Weights of a small model that answers yes/no questions on an image's attributes: encoder norm rmsnorm, 24.8 epochs.
Rows from block 3 of the fusion encoder of a small model that answers yes/no questions on an image's attributes, named by matrix and row number. Rows with one number belong to one neuron. Each number is 128 + 24 x the weight over its row's rms, rounded and kept within 0 to 255. All counts start at 0. Numbers have three digits each. After the name is the row's rms in percent of the matrix's.
Before each neuron's rows are labels from the 100 texts, of 14976, where the neuron reaches its highest value: "fires on" is the input token at the peak. Only what is clearly more common there than usual is listed. The data: photos of plants and fungi (iNaturalist). In brackets: how many of the 100.
# fc1: MLP up (fusion_encoder.blocks.3.mlp.fc1.weight, 384x128), inputs 0-127
# fc2: MLP down (fusion_encoder.blocks.3.mlp.fc2.weight, 128x384, transposed), outputs 0-127

fires on: "class Liliopsida" (67); "phylum Ascomycota" (13)
fc1.241 073:117119072089105090166133120125138156137127104098152128141100135136141145116132082118141103137142165127158124164101092176148120120121155106116137136090113149105130115115152122098159114188143065141130152129116127155142142146094118122067123097074127162150141108103127119115120171097152108137143145097131138122129131148163095139163167149153131109111109155127179146124131108122135101151157
fc2.241 091:148110121141176140147142146146147132157148107125108136142133132107121139091159134117100123142096098104091166139131174126088099148143137143095116134171100128120168103115096073098061127102113107139112122142144156145126116104130117115151101141128146097140135150155067102110085136159129106124158117173140155108145155133135128100158114142169171173164144131114082115124148126116108124145102

fires on: "order Asterales" (41); "order Ranunculales" (25); "order Rosales" (10); "order Malpighiales" (8)
fc1.262 075:100141149106161148106113133144112089098138126092134117118152123135111154119109113071106108133146136139128139139148112086148143137138132109124106139135165185110113112092135161136129109158132120196146127121123141175106083109130109130112146152124150143110153119136174109132135139098119164133101093151105129146160121107117184111130116104135170140119096118120147137110134182071064120145081
fc2.262 106:143136108130145142112153083120130145085130129123127118091141102190112121115107130139143133108127125138183151145102120146115164122132142101148173081065097135160137120131118129156126105176146124099077103120113096126146148121082079125111143135141109150165171156124099128112125170153096173139109128157110120158111151117143131087104112151132122150136120087176121146132104131151093131135125

fires on: "order Lamiales" (45); "order Boraginales" (28); "order Fabales" (26)
fc1.18 097:152129115109125127123152076167152116121149168121104141124106081189121132126110155133118150118134111143153121132109080088097158159119106132057153136107128168126160114158120142128138100104084135119132123180097096119091158101135158127170102073108149098116111109149129131108122177150132165082143169131109139140123144132138141141145125147158123121128118129162127126142136110104135117115169
fc2.18 087:126110138104088129112152096109153118132135122123133159127155113136117150156120119119098136125145127142113112121145132144090128121116101158126114145112167104127122150126109142152123182143190130096132157117094126129131101178144082132124141143125136167110096162117156166153122064111122118156075104140121122131163100068105144082094135119164121147114131126117178171089109136071117137130149

fires on: "order Asterales" (18); "order Rosales" (16)
fc1.165 086:137116137133134105153149103131151085147162154115117117075157116114139131129153117145093097143144156105151123117149075105104143115148141122158131085099110133115133136134189123130064115135181104170105152127122171122139119148116151131093109143126136138135134109144142091094101114111116182139125119118122130151108134108122143091147134102139133145155148112158137184104098089108126172127188
fc2.165 064:094145140129136117137140150059129154128137099165161112112144160128104153105143123144097183168109172086130146131139128131107088125136115121130106124106149124126114130114115137109143079109093085132116096130087148085116117080095136117106144159128140141096116130131139150125103140163102115091122171137123143106118132127145158121101138094166118137188145114116108131150178184155155115145115

fires on: "order Fabales" (43); "order Pinales" (11); "order Caryophyllales" (8)
fc1.19 081:100088185111119145119167165119110123148075116113123186156136156118163128135097090113070103152157095124144131144116152113108141143116117126090115155112142135136151120132151123141117117155126149130131160121107136131117150148123137114112166132128131094161144148110159128089112119143118084096082155126095125155108146181113172135156165123103132168087128086148103122106143102123154100116104
fc2.19 109:132140176124128166100170160165100143147139095141136138092101158134090063117191131116114122105134148147149163133109107136113161138133121158138143098160144162099104093123132154132116155124093116147158157109140098092146126135103114078136120140149138109131095110138120136119118103119158100169144135107123120152158108110108116123149116098173116082135125135087144140098092156129083144113149

fires on: "order Asterales" (52); "order Fabales" (33); "order Brassicales" (8)
fc1.343 090:143095119121163105137170133123127140140127155159121119127140117115111132104133097113145125145144106136177125146135158103127114097135091144133085111115152155136114089155155135101132141131153157148180106109113112117091086097091123140108127100110117165157131149105164089106178118175166171163104120137152164151139111072097162127108110166146160113132111099128104119115118159103117083138138
fc2.343 099:130106162124119126158123125117162093045129134127150124154131110144112153153151118177143133109152127142142128155138116123113162148122085100179187105136128081119138135098159134098147134122151126169113142103121139110131118146099062122153107133147169074113136127148124108130125146134081110133115134135097096146142115139112111127119156096127151130104113151143123186140160104074140144141141

fires on: "order Fabales" (17); "order Poales" (16); "order Sapindales" (11); "order Pinales" (9)
fc1.24 095:124142107092124143133114152131147092099134106154170149172105182139097118133119125105149122095114097088113155171138169103107132148129146115156107121154135120142139166132132118095083117075131134128106125147143140093140105083150187120140117149121162133183123135123105158120129114110132088110115154141107141154137106081112129129119129114158153196098109118144112140112179130129150100108111
fc2.24 106:139112118119150128113143141088123133127147137157131135159141130133144110116159111115107118114127150150108108126095112103152107154092161128145146095161133125119145088150096103098066178111107151163116120149143112094083107157146158102184135115127158150101118107122158139108127061144152141148145136164142130155107143156088108140162123141172108120113089107069119174153132137102129112112132

fires on: "kingdom Plantae" (60)
fc1.222 118:123109148156087116124129116172146100156165151099133097134100101083118140185164201130123141158131098127151145098130148117135111123140158097150121135157132120152104110155125141120116119100120101089104150110086150146149139133131152108101126157131123119128159111169161085120122105124123144116126127108149120162129151120118179136123068159123127113151135124093148088111149103142115062117151
fc2.222 118:122149134118145157114114185134102152124141177147124137142157112142150108104121119133111144145128164086103106123150151131111138149143092130089107115134115118166179119159143135114120124083088114157130153120147103117117119126120164128130124093134125100156120121139112094127155107108115137147153113145136123069105141160149170155175106091169090115087087126078135143092146145174118122172160

fires on: "order Lamiales" (23); "order Polypodiales" (12); "class Marchantiopsida" (8); "order Lunulariales" (7)
fc1.81 119:119157103065104124121110129172150129097114143105129132116162127119137113117133108123135176096137111143126120164112125145111134125123106141142099155151155145139198114134111130157124137116113145128172139119098154151075137115119165128139131092088141145148147124125114156069121133141067115134171133108147161123159149143097111153084105123137155141070120186138123161131115090144147107113144
fc2.81 092:110128117148196135112145131189125122124151135123106134132089152142143146143118111127138160108137089142136130134123104152082117101161143142080194163163121177102136129131101144157107161136106077115091154105120136091103190106142109079122153099136098102135118117111160143137155149123103103134133113136088161121137107114141138153109095091157111107139124133123138135138112109150107148120116

fires on: "kingdom Plantae" (47); "order Rosales" (25); "order Sapindales" (7)
fc1.329 067:146124117157113142099120118119154152090118125126098111088102103170097124102149138136170137146116169147125167132114131138132135125157163142090164107118143153136110129101129132104103108079145147165132166149076150107123118104140125120138160116136128131138168109141144101063098143120107132136142119169096087113083138107081107145121131094163177170116145146116168150140126133168092120136113
fc2.329 082:117125098152168127072141166125176106108139137144118168195106123118136157068120084113095111105088167124119126132144104106115092114141139111140120173118116149112098151149098147108122113144153138139147139132100087133157149163103121125094116152157130114086063101133089129090130158106143163106147145156112121143143129123118147153100136151120123130142143149153104152137114118141161148136141

fires on: "order Lamiales" (14); "order Gentianales" (8)
fc1.371 100:145079161126113124135140129118152123137140169127144084049144119140200124174153119096077137138134131118137083137149121118138153117090116119127119111152147157115128141136173186100121139139086108115144132154128107144138130131089100118095162120150140139178138111120088142115095144119140089145117132167127122152151115125124124115149118098110102128143085117106137172161102112117149143118154
fc2.371 113:154110127122147084119161106099153098159161063096113131117115125132182138134156134136147110126102122146137139087122145143091140127117134128158098127110142124106139154127113097106140108102145075191120112108150120141128136162160118118129102142167123144123118112115110146107119150115131111048163139102135121097133088111155140137129142099101097158149120127191146171110139163145150142151122

fires on: "order Asterales" (42); "order Poales" (16); "class Liliopsida" (9)
fc1.78 113:098138126138104143149114128149110081123136107111166148118156181133112132131161115143119103128124138074115161104138114153141095117139145151132149137181126133105153132186165065133117136138121131168106108138137100132109117074092123103149077121155107124122108159165170132141103141125110133131128131137141047115094157084163127121147144140129096161174138108132135136137111137114129139117117
fc2.78 113:115079141147105099112114165131149140159164087145169179162119125131151094107128130156139114104117124104197099134164156153149121139129142139144122131122121126094100148141128137131078135126133089120090102165148102128163137117146122110119107124100124125126128115157161152093136141145178111107138122110152101148123124131109138119093157107183074145125130106106112097135100110112068109163114

fires on: "order Lamiales" (27); "kingdom Fungi" (12); "phylum Basidiomycota" (11); "order Polyporales" (10)
fc1.77 105:083132173105125121170147126148113149116144098110142138181110107176144172113142133174149110106121126113111099133107147126127120102117138112112107115160130097119121109151087154141096147094114112161136164115117095124128156125139150127160115143132073119178127111119138117091131134106121133138126130057110124142089146162108156132119143108114194134135098167105150119131097169144162109110156
fc2.77 093:138127095123153096156125105109118106102099094104134102124123131163126141154139091155160147108135100147118099131128116095160128128185143155116096114144150153118130137156122158135128142125087146097167105097144107114070096132163135153118115098122093106111148176090118115120126113121111109149082109133157090076155117143177113185137170125152113140159144169144162125125124110130137144132150

fires on: "class Liliopsida" (22); "order Ericales" (15); "order Caryophyllales" (11); "order Fabales" (9)
fc1.140 084:130066084175132148162134121101144110152141185147166127134128122104152126093120117127096131152136169138117119112101079115169144125130122112151140094102172147139143142116118142142116132145114111086116154112152140103133100105103136144103114122139152137174127092118096112154111108129122111159129100095119094172081124135152103127169183139126151118110101114145108159116092105128142119165174
fc2.140 113:111117139142125108128155124089142118168139133103092145127127102128100141124178140114100155119085131109181137093153167142107089129140156135162110172092109107113129153137119124144169150159119092132130094101135165129125109087165086114090079124127148110142122164120127133099111141099075105084150147146157139115141102102126108125150112128166142142107168143124149139136138169117137164149092

fires on: "order Asterales" (46); "order Ranunculales" (10); "order Poales" (7)
fc1.3 093:105129075122136090131135157133121131143134124143148102104131146105156135147116146098132117130170142152187111138161126135132137128145187090114148102147126198119109093167120126142135130128089071121088129119079126096149121102100129146105108093101134140145163134163082168114102117123121142096150145152158120111062157135122106145132159113127112106139161156139158109138114108139134129143134
fc2.3 084:164113103112109138112133157136153136147143136166137089128131106114072083125129114130103101150086153129069120157136120113130117119138101142155122113135141093123114124111080149142081136078121108122167148118117125114122110137134129144118166121124129152116117110090140106166110101185141142126138121120137173144144173110110154141190087137114175159143132171093115141118085165111135138136158

fires on: "class Polypodiopsida" (21); "order Polypodiales" (14); "order Hypnales" (9)
fc1.178 118:138106158165142136120149134107129140114160112115159140115119123155155123096140127099120153122104117143122124139117127125157154158142087126098110120109130175090146153139136134156148164125128105121157165063125122089116166127123151079178160105136090093140092096156148111109167096134086122160131140100143100116121117134131146149098126114154109106113184169120130152121055124110096131140123
fc2.178 105:149108109085150151098107124125138100111145141127149098142172108161115103131111146149132155171142123090152135131193135122130068116152113122143156167117121119114125164111065126146114119111134090124126132177138105179108134148157166143122144130108118134125140131084136145100134069178125130084103125126141137128134114151121153099145149128148075118125130084094124123146164113118133113168139

fires on: "class Liliopsida" (66)
fc1.252 096:113144108150062157132108134086190102099130110108154078109144120151130097140138119172157158143161141158124128146126122149152131101137134128142125110173165102126070128138148142087128138114138106109129150114135140148117123142142139116112122157136093145093091149119148100105126174153155146158150070142146121149143123119135115135132096147145099136126111136135116111161125104097164084112065
fc2.252 095:180102125088118118130143142155112116151145154164124138128115120103105112106092139102094124126149125105170124114125160154140138114135126133111129126176111114102129120114163129120081101146129168120156139139132095162173103125145125162111108150137075073143149106171117158127132117155125147122122092126149124177096168119114164044108143120126148128132102094131086115126139153149095133103121

fires on: "order Asterales" (14); "order Rosales" (9); "class Leotiomycetes" (8); "order Rhytismatales" (8)
fc1.288 126:128142124109129114140090147078128089135130145118150123052139118136098130157151147128133108115125107084150131122127133112094132105112056110098122132125126150126137088155125142110143159111140138162123130149137156092094165106129135160146126129134120160159149157121113133139155186123102110117124127178142118161167164114116145152125094145181085144131111122075135156173150093123138120140107
fc2.288 087:135096132133149113129109139059132149144157174128175131114082107128133151166105104166097127119111139102153127109159202116142098142168148145145138082147147142095137150135110152145114129097114104144133088134126121165195119134128147142147145128094091149107097136120093128119133094106117091137160085136163154100148100128116125151137151123126118116156117138140120096124126086101116131133108

fires on: "order Lamiales" (17); "order Malvales" (13); "class Liliopsida" (13); "order Boraginales" (13)
fc1.331 092:129112148106147110168172108140091147149128109119077082145110149173158133104149133192123094093069129130121146099147115156117125149116165135119146103152143126167158128139099159129117105088075105091107121134131133115137091119111147128136122122093101165148123170133151119093154120107104147108153124125147141115141137151154139097159143131112104145141105180153147075131110133143140119116116
fc2.331 145:141113139128149101109123122139139098103037117123147137131118088110074126156110118099123192172117144160081119166102104139166126145153139132104092120151123127118155110127140133143127155125127206137073130125122128136124143144104131151135124129121125134133129150113074124117136124091117130147125126163098145133164098137108130183136120085182148120110140135127145123119115152150166129123129

fires on: "order Asterales" (33); "order Fabales" (19)
fc1.43 111:157120133113153142153128126114094106100126150143084129125112129098156138107139136107119118171145142144130128155086132131129154156122129125123104115127141168148154162137091147115083129096173105135152078135095103141160093112101124104099106143115195130158167129118141128126145110135161155094107107118132132157094180150109136105080139110158077119117098110119119132118129161108145129150197
fc2.43 113:129137160128142109128138142072154139156136094128206120129156130123109134143144109111122092114141115140142133123150070136076138133175129104152163135152143093112123089125114140136154155112128108117133145081121101088106165116096168134138136128123103142116099150124159129082136093193081126139149166134113126097166118106143174113153098115118150132138149101150125119131141161109119114150113

fires on: "order Fabales" (16); "order Brassicales" (11); "order Lamiales" (9)
fc1.87 083:106100094136147146116175120108145165148157130127108149151090147121155084104147114113177132120104118146115147111127101134118142113106114149166128089165137137133148086136117120123131116171116123125143106069100112165093142122140149111158084140126117164131123123120144109111179134157137150171171113132081123131152107111134137099077122192107160125138133072133118143125080117133142127146129
fc2.87 087:131141125103153111136086128128135149121094165110168134118120118144086127178101121146118137116147068158086121159125080117105150129134115106165125179176123112145184151148128121113145157119165108136125127115147120113125132146115098121133114110131129131107079115132114126116098115147143094156117155162153129114116129071186188168171127168137149134121126132163134126142132095121108096136137

fires on: "class Polypodiopsida" (26); "class Pinopsida" (12); "order Polypodiales" (8)
fc1.50 080:123106109147090151103087139164161128110188163120144152123155177150145126140105111135140124159134084094151145113103129124111132092099144136100146146153143137131104164103114107149100136128118135127098124097127107156070127102151100170107163128143183146131158087120118159121077133090152141096113125114133155133089165107106177141139112104154108152123133141158128104127129129143119162107143
fc2.50 099:131119113093126151139141125097128080121098118105134114108139139146099135149194125113107123102090113151133142129138126104142138159164119137113111104138135156112136080133121105107197133124119129144162132127164141191148118144107138096173115114111124143124099127109108130148148158100089124147120126160107183186128097147120137145150112157093115161100136103108112140109075112154166133096094