A small model that answers yes/no questions on an image's attributes, trained from scratch.
Model: 9.13M parameters, 96-pixel images, encoder norm rmsnorm, encoder activation gelu, encoder layers 6, fusion encoder width 128, fusion encoder layers 6, fusion encoder norm layernorm, fusion encoder activation gelu.
Training: 17500 steps, batches of 128.
Rows from block 2 of the image encoder of a small model that answers yes/no questions on an image's attributes, named by matrix and row number. Rows with one number belong to one neuron. Each number is 500 + 50 x the weight over its row's rms, rounded and kept within 0 to 999. All counts start at 0. Numbers have three digits each. After the name is the row's rms in percent of the matrix's.
After each neuron's rows are labels from the 100 images, of 14976, where the neuron reaches its highest value: "responds to" is what is common among them. Only what is clearly more common there than usual is listed. The data: photos of plants and fungi (iNaturalist). In brackets: how many of the 100, against the usual share in percent.
# fc1: MLP up (encoder.blocks.2.mlp.fc1.weight, 1536x384), inputs 0-127
# fc2: MLP down (encoder.blocks.2.mlp.fc2.weight, 384x1536, transposed), outputs 0-127

fc1.98 109:543501480450418415475560479523396481445461562441494439472531520515603527501458605508405464479504465475443512487534497608524516483459546490515536431601523484458523517566527538494512527524438443493527488378427525503525512454474474551541453452461482479433487544568494476466413503420400464469490433513475504487484467476473469585422419394538486574473418543514493502502428532505482479504453
fc2.98 097:494466449509467514569535462433465559542456537444501538489536509522478505492602500571494454523547487442536446542501514521490489494509439429518547608453483467544416432498443471499501436469497520422565576488462447549494498557511457467530549455418513489462489480526454530520583498504536583527586410524501600493534528552475456522451461580510540499575466526486570549493546520507504483495570
responds to: order Asparagales (32 vs 4.4); family: Asparagaceae (31 vs 2.5); text has "yucca" (27 vs 1)

fc1.36 109:533560497486498425433446480457537584581597509501527578440540489527495534517525569448457484415559504365507554600470538470525630561580552530494527575557467573414482584460384503431358499450444472399458527508481612392475472487445525510447476482543471550527660533580576499502493506486507510521515493535544570558477517495485465518480451528517526426481490496489553459531490470474524526532444
fc2.36 117:520464385473464559541525542509559486537574529528559454467472482566514499642503495586469583447487509487480536486449474645575440533487432498508462553459535579509543440509559507606507478613492495507539537401498549454476550510487372443554508401506449519495518575500464530549554519586518524438483512447559545529595419472512478500398628588479523447583493522438481434473488445504488494591472
responds to: class Liliopsida (26 vs 9.2)

fc1.229 108:497469551501484496579514515483418420447551440479514523523509537532534403554478525484518520493461423477422397478503438568436484407426457494520547457519508496436544530571457461479508476548374499573481536523536518458526557477515509465501511475472438469442491501520592382473530413591528452548330482509471443415536442474398474591404431490581537590474458460450549483515398508442517537521461
fc2.229 084:459571430491539517505488522506457557515515464487527497446471503519487469415505465563467426400589439477549452586528536461538468471661471474514506494501442525440397525478496520542538436441419528546584551490450470585576455441499479454537495462534536464545448444451499543478435464486481491393521544550513508603638487464462497616429539498478526491532469560485480492521485532588592530433539
responds to: class Liliopsida (26 vs 9.2)

fc1.510 102:562455491512519497528511505594528493517511538517443566480482614477413531484476597466542461492450406488475564603525561609521514525501471537446454484542527507540476485409488435444497531565495464404491487504468500493537474510494551431524464441537482400499547550495493517504513446382528450550462490525474356583492524489487482468466506502519504499481484500464472429520437450527536475501421
fc2.510 096:496528488484455539464442493545520520578569475603564547531461500523524454489463495522442546636495551539393512556525561401506529484472512518561546578509597503459527447492505523570534486499520510513528485472440466506546491475601405554532575481485572518476541489454460515578482554393473542507529535466481566437512527506534558539466609552462487510493545461553417506469540494503495497521492
responds to: class Liliopsida (27 vs 9.2)

fc1.579 102:461583472484591405464520470489472517549482498494594422503440491534534502437538501427470427515618521339523557608498496467530527481480473514540466481503588502450540521454474506461478440384429423542424519616510462386452434498508531470527501522533522517545589450535529475535473418469518474497513529574479563565436559517498502541544452478483503407545489531590578520614536523512478505523480
fc2.579 103:492511510500450569437479549474602437586534569517548441416543493535448524565540578518481484539387444491463574551453508664611469517510466540545438547417537557461564466447505494518495554584539523502487517478491468484519502478466399500482557393501483501500432533558514514538488524585466488521471538437577432481498355419539534496450509594492489537442510473468379374527474474497498487573463
responds to: class Liliopsida (26 vs 9.2)

fc1.84 109:473452479535505419469433485472483534494509540509497525499445501456485510542570474558518484467483442541438524470485476500516502484495511545568520512560510482485510406485471519480520562478512560488431431517550482450517503442499461564531456501505510462523384538444453535565465488517555527507595495585477468496584504419461547654464608594581547485449442580581482456505514376539406583486447
fc2.84 117:433603554535466409519433452492600461509571434422527504530479460461436481470500402502489431541481545422409554405541547509575497476449504516554543567445556427485534494422495535441490562493515540514569485537412582454461503411512526541535522605494497478507456463533479472526427581470489466460530432513521477514458423527476511531539461596509548473452546517543465571520577478521420490465458
responds to: order Caryophyllales (36 vs 8); family: Cactaceae (32 vs 3.4)

fc1.423 106:500491587505463428526488539516491449469507526446482493394468536539512492515478484437491512498514446532500519517484482487549479509525516550523592467528467457495555509559493481449536485481396423610498582463399456451531546428421476424532520521517485461445501415465495543557501480587460454553504528447455421507552549472469532456411482424540544555500539472432467473556491402536440491473493
fc2.423 082:591558485428586536475552443494461466382572478594516468467503503511452455450557435549516491446574504503514378628522593449465534475481488532512529537531441460494466457525509493456529417485470473440601459405453474517478473497428415445540537469425493543557395533500585579526568458536457627433524549526517476512522546417495490551447540593456458457502401473469523483490510476510500623477502
responds to: class: Liliopsida (26 vs 9.2); order Asparagales (25 vs 4.4); family: Asparagaceae (25 vs 2.5)

fc1.60 111:534566572498480391534439583451421460496506490443482440485479404522432529568505464498469512426507538394537463552529444504496486591492496471459563542600572463397469559493472505441490487523449437541521541485524435457460473504501572529522452562528528498483652488421502502461450521569524481487536565586483493531485508415533487563451372420497424553529507519525513560554491483509465499489482
fc2.60 081:493564455466559546486513485462523447519565501457497502504542490534497482553453483535568480530500464466546438509440519634503470510569482542531449571591584471533456460450468535447478517499491533546489521347471424450443458465544461418523576589520525508487341455413530433454488515455515533529566454447526538526526481480434456569466467478384474461533513555436543515553496505525557475539497
responds to: order Asparagales (27 vs 4.4); family: Asparagaceae (27 vs 2.5); text has "yucca" (26 vs 1)

fc1.111 114:548492519461491489480471468543397444362509469503511475547494472430550525467507436539484540518445481443506518607520573470478582471461512471463466591468450535484547475532491473436525503427541509475466425473481547576512490483494568474472547427495547401458454577467444512488482495459489530482492475432588454424526528489440462606552436500547512469521393501514497543438447451470652555576504
fc2.111 106:571494494511536522490507542580605541538468519498546495458460381471530355522532519518542543472586518469428480468488565464502564505480506464550440489481550500519495525431517567428632556545601452558536397503477507460511436446499465587517530485527430554423486439427484530500482491496551373538491476511518531526520494518433522646495494485415586514533533512463446555636528503470562563490486
responds to: order Caryophyllales (27 vs 8)

fc1.631 109:539506507593476474470428524543482480612461433512506518464526457420538476512565512441422549393423502566548342583546493481505519498459584492483510581559512426462398436494526503499577555488571599556452455478449460513491451571543476548559493523548443536553489473541527487481574466503454519505525496474455635467533488546566502583407472498511494582465392417507521472503490601485497456454512
fc2.631 123:551507548500529541534623536455576490513538500494436487521492537471517486489461440479605527511548531468457503536585497411476545452456475499557567560542552496582442554450470421497497495547511484510499558422444493513476470524485555508473490491514506503498549509497464528555506598659478522540423494539419527523475497550573471409436538535544507497523518487460578573526525484470452468535519
responds to: order Caryophyllales (37 vs 8); family: Cactaceae (34 vs 3.4)

fc1.635 098:559539518550471431514432481449518492472522528547505484405468462445448508458517561525535480431426527420531451576523482487555560575533556527566527514560482548500480514410604408522424513501496402475453505488536525461491463568425563567576577508508493547489653485581467517500523455483497505519527509554563506547479474430484451567418414506457444497518457526513477547493479573514469434484509
fc2.635 092:527486444473494594561531477564523522473512504582572486566551508501548414513501544537531440474577382535546472473478473605472399428559508593466419499540513523488560448526490562436479566487516496491504507443522489441419522508571481569569526480450489525437442487492407459542535524493537561567497513496518453427501572491482513461452456501405534455501437554533533465515446535476533528504479
responds to: order Asparagales (27 vs 4.4); family: Asparagaceae (27 vs 2.5); text has "yucca" (26 vs 1)

fc1.265 106:436519493530520530517462500427463534465518442507557501531489505517464509391468526526438448479478519505417518495532453503493458509530412492497492488486378529481522440422485491490545492533429458410500445579491564500466521510503629490619500534632496488482408484599532514529615588575522417417453541507517513420391487498574537541503534440480502542542446400517531545498488519561433539549521
fc2.265 091:439521384493586554544442468521549442588441515454501596527508464489505457506610475388422433477442528532470525551520466543542512462535543451513398467517450444589475514489458515460499559449430427543485555467434619506545540468505395536552527464549522472434571503463588478559633477589475456455547515470443451488529506537566437573497420564431534511543589511579509523475430536550404451448447
responds to: class Liliopsida (26 vs 9.2); order Asparagales (25 vs 4.4)

fc1.147 115:507482613438462395476470526537454521522475545513537411523457533440462530541540487389394469483518592417501517622492472537448564455493571502432479470476512465497488479480452525417507449451488476575410471635397461453472439464410530507460489453579568504505535439503572523506567530500499499460511560497487519502445544486511489545569443478474439482494549522515535516557444499507467500491453
fc2.147 118:535487454458427492459430562459577420567559566541472489408521517535522463602503593492424565540466492491504558522508542580544505543531398545552524622446543537516521457429508489479481539547482497516520490485407471450524516501515436453426540402476443467510432463567460492471487585633464581546500607507529489482417382442558503559417496640517489428401489503510473406549437514446546498466541
responds to: class Liliopsida (25 vs 9.2)

fc1.125 098:538500428499436520502527569578562493448514471520490603495367620472500487426472436581514527478466473588542413507545530557491593514463485452436468524437565536522512425551447484517537521489467540570491502519506645605524565522492556549446494484413460541609401479513600476454535535439472507493469462486498516517473472515475544520467420493544454503481443512532516453371567506524447628473458
fc2.125 118:432542465471519547544498437569606512515508516486436495622474533483449422572486482517546428399593530520523475562577528533434523477473549604529489480565510539461527609527506496534506539394524554489515485465494607510428492477439572552472497498476472498530461465467552438614479538608523450519484428511492486512365401584442489483463447500577536429455535514485524627513540486486465526548522
responds to: order Caryophyllales (31 vs 8); family: Cactaceae (29 vs 3.4)

fc1.674 107:508505512439480458562535552548582518469397569449504436452501464410569496466504489504488494407467424492532432452480426505467550591551504475546515456552527462501544459467468509540551524436381476527517422374413466539534435545530522555547515540470552513413515592473477476481504564431514487413535514488490513520447416535521543485415409554546477483518524526498438485411470459504444473439492
fc2.674 094:554436487467526472517516486493489556476473546477415482482533510506458532518476445539536384505535440442535454479514553341496507470519467566499486409490515448493490464412442447482443568446523586472553479485612462494539490507517536530480516517501623563505429480383560493536557470494571493511552471460459517499536485469461481492507528515422528508519389458496423462478562457490478542504507
responds to: class Liliopsida (27 vs 9.2)

fc1.266 097:596449484451470417357476533549496432494427459534431478503523628454490488566503506541515530466567532494430396461555478563456551550430466548525489526436532524488526478456468496468470476507516541585507489452465594435440514493519479502496542445526525422532482409480511591495483397546464477459440477470434436478467568482567436522528474481579518541554536502538531490422435506446508500492501
fc2.266 095:504478366468560529446497475438541560501517476593547491511574526535529461469483504486578522497521562484551616378590595527477506521468478522429495536478486505445549540520477494475540487397501519523487457435581625426419440510498485373375461418484523499483551583565581525658503575485479499520517471575401618526464509594509453529477587482507457540536498517501458544479501484427436501506484
responds to: order Caryophyllales (26 vs 8)

fc1.474 099:598557553452605485468539465555511551476493515521534456491511455465572544521550490533625415448456533399582401566570470511494470534546460536457614496463517565518475468455524549534500515537563491470471493498431489459394480505542522554569512429490478531516565500597537440600490468420509494480525566442479526558481552516505493536494534516461506407557511491429553459484429542395475521494517
fc2.474 089:472476495479544536501389457463546457479490477474512507457542414441499484519477502539440576507407512465542465515571408542584465549431429502520441538485504474607564442484418436446407509579481513542473502532479591513399385520450385354470628425466523539467474410408470531552556427483521389496517489456568495500530534470512501437529495544424500519565450528447518517523497494503598399527503
responds to: class Liliopsida (27 vs 9.2)

fc1.715 097:494398451544483514486485540461625469544517432475506431554515557443479487534492577462582503501500483490516555534458617536512494473474436503422500440536579470439429446459466570449531445500444479473460489482465522469529489423501534451484529445452451463564544467432548545477488431430560515573553598462465453484453492446565447499567499528494420579502451569439470471548564526518535525501451
fc2.715 102:633501532491419491541420537571520508422530590581519527611465494523525521527512562410523504492470418496505480486332502499523462387572513550531509633462465506553463608473481432573619465542433511553467519473453526537469487522469499546517499550511557482510522505491440489551483549463487429446490454532553540492435524477494486481575458533516403607471446541542514515522572498545538494471470
responds to: order Caryophyllales (28 vs 8)

fc1.389 093:546402551549608519443521570469421477478471476447413501463459580547463462482491473560512412407534509406548534608499491557418568506525418498558517484522491567468485519429481535526507531615552478436446529579527513532440504512559499553463483531458552366447509462611516534490379620394472470452521518474517506473435561548513514470484536429458534481577485461596559478536520544534498508484544
fc2.389 096:560432505570443515438419440362572467505460557618558510420485548493499430464466556534571523475461522489373533519467478472433442437546392470514555508514562470501491506459489548480468607566550474491570560548473644457543495402473542471506556441502447503452499514584548567602557419566469468501529474524484470464477541564441560502556524498448505508494435477482558447507537523419530431420539
responds to: order Asparagales (31 vs 4.4); family: Asparagaceae (31 vs 2.5); text has "yucca" (26 vs 1)

fc1.384 113:505470496462466494500538485462517449506533473450515510554502474523451519475506474495463498534564501516559545544468501492489553495495551476480525493498474496555548411470486530517485593453544510430481470547461566582483517522521511504506406431438533562482423461490501530494409400490489552482546538467486440477442543484429481564559424543537495395580396564493535438554500469550468589440373
fc2.384 116:461510482546549542520459513498565481578485511493517436481409543520530479491634506522494486443517459517444515503508495534438554461475584474380456547420512462470546469479416407483613459551543553538543528498480549469462398506518557467494450495445527484361454485541528483526475465576514449528549503499499608408528460548580614578458482479558522535433626495523470576551463463494532507510461
responds to: order Caryophyllales (36 vs 8); family: Cactaceae (30 vs 3.4)

fc1.523 109:497481453502599489480406582518368440557494538495499467514517555483489555429489471588508568493422509408541534628518416405454501554523485577536475507505462488465536480520504495509561543361548495494593583608500481439524502530504453503381507553451530511566470473572518560461449539591534516527494479426525523444540486512477467522502448527607568540546473506473559535531504557428499519513518
fc2.523 148:553500454509559553495504494598480490400423500528517493476559494505499501494481491507560488464492437577410571531473457556458453512520468495489467556590478495533516463373456518512506472578481495506482494527487486446494486506589407524432469494392497490476564600536511475449477588544495490549517512533624485354426487484402485574520493442607587570509495446576541473475476459398498536454498
responds to: order Caryophyllales (48 vs 8); family: Cactaceae (46 vs 3.4); text has "cactus" (36 vs 2.2)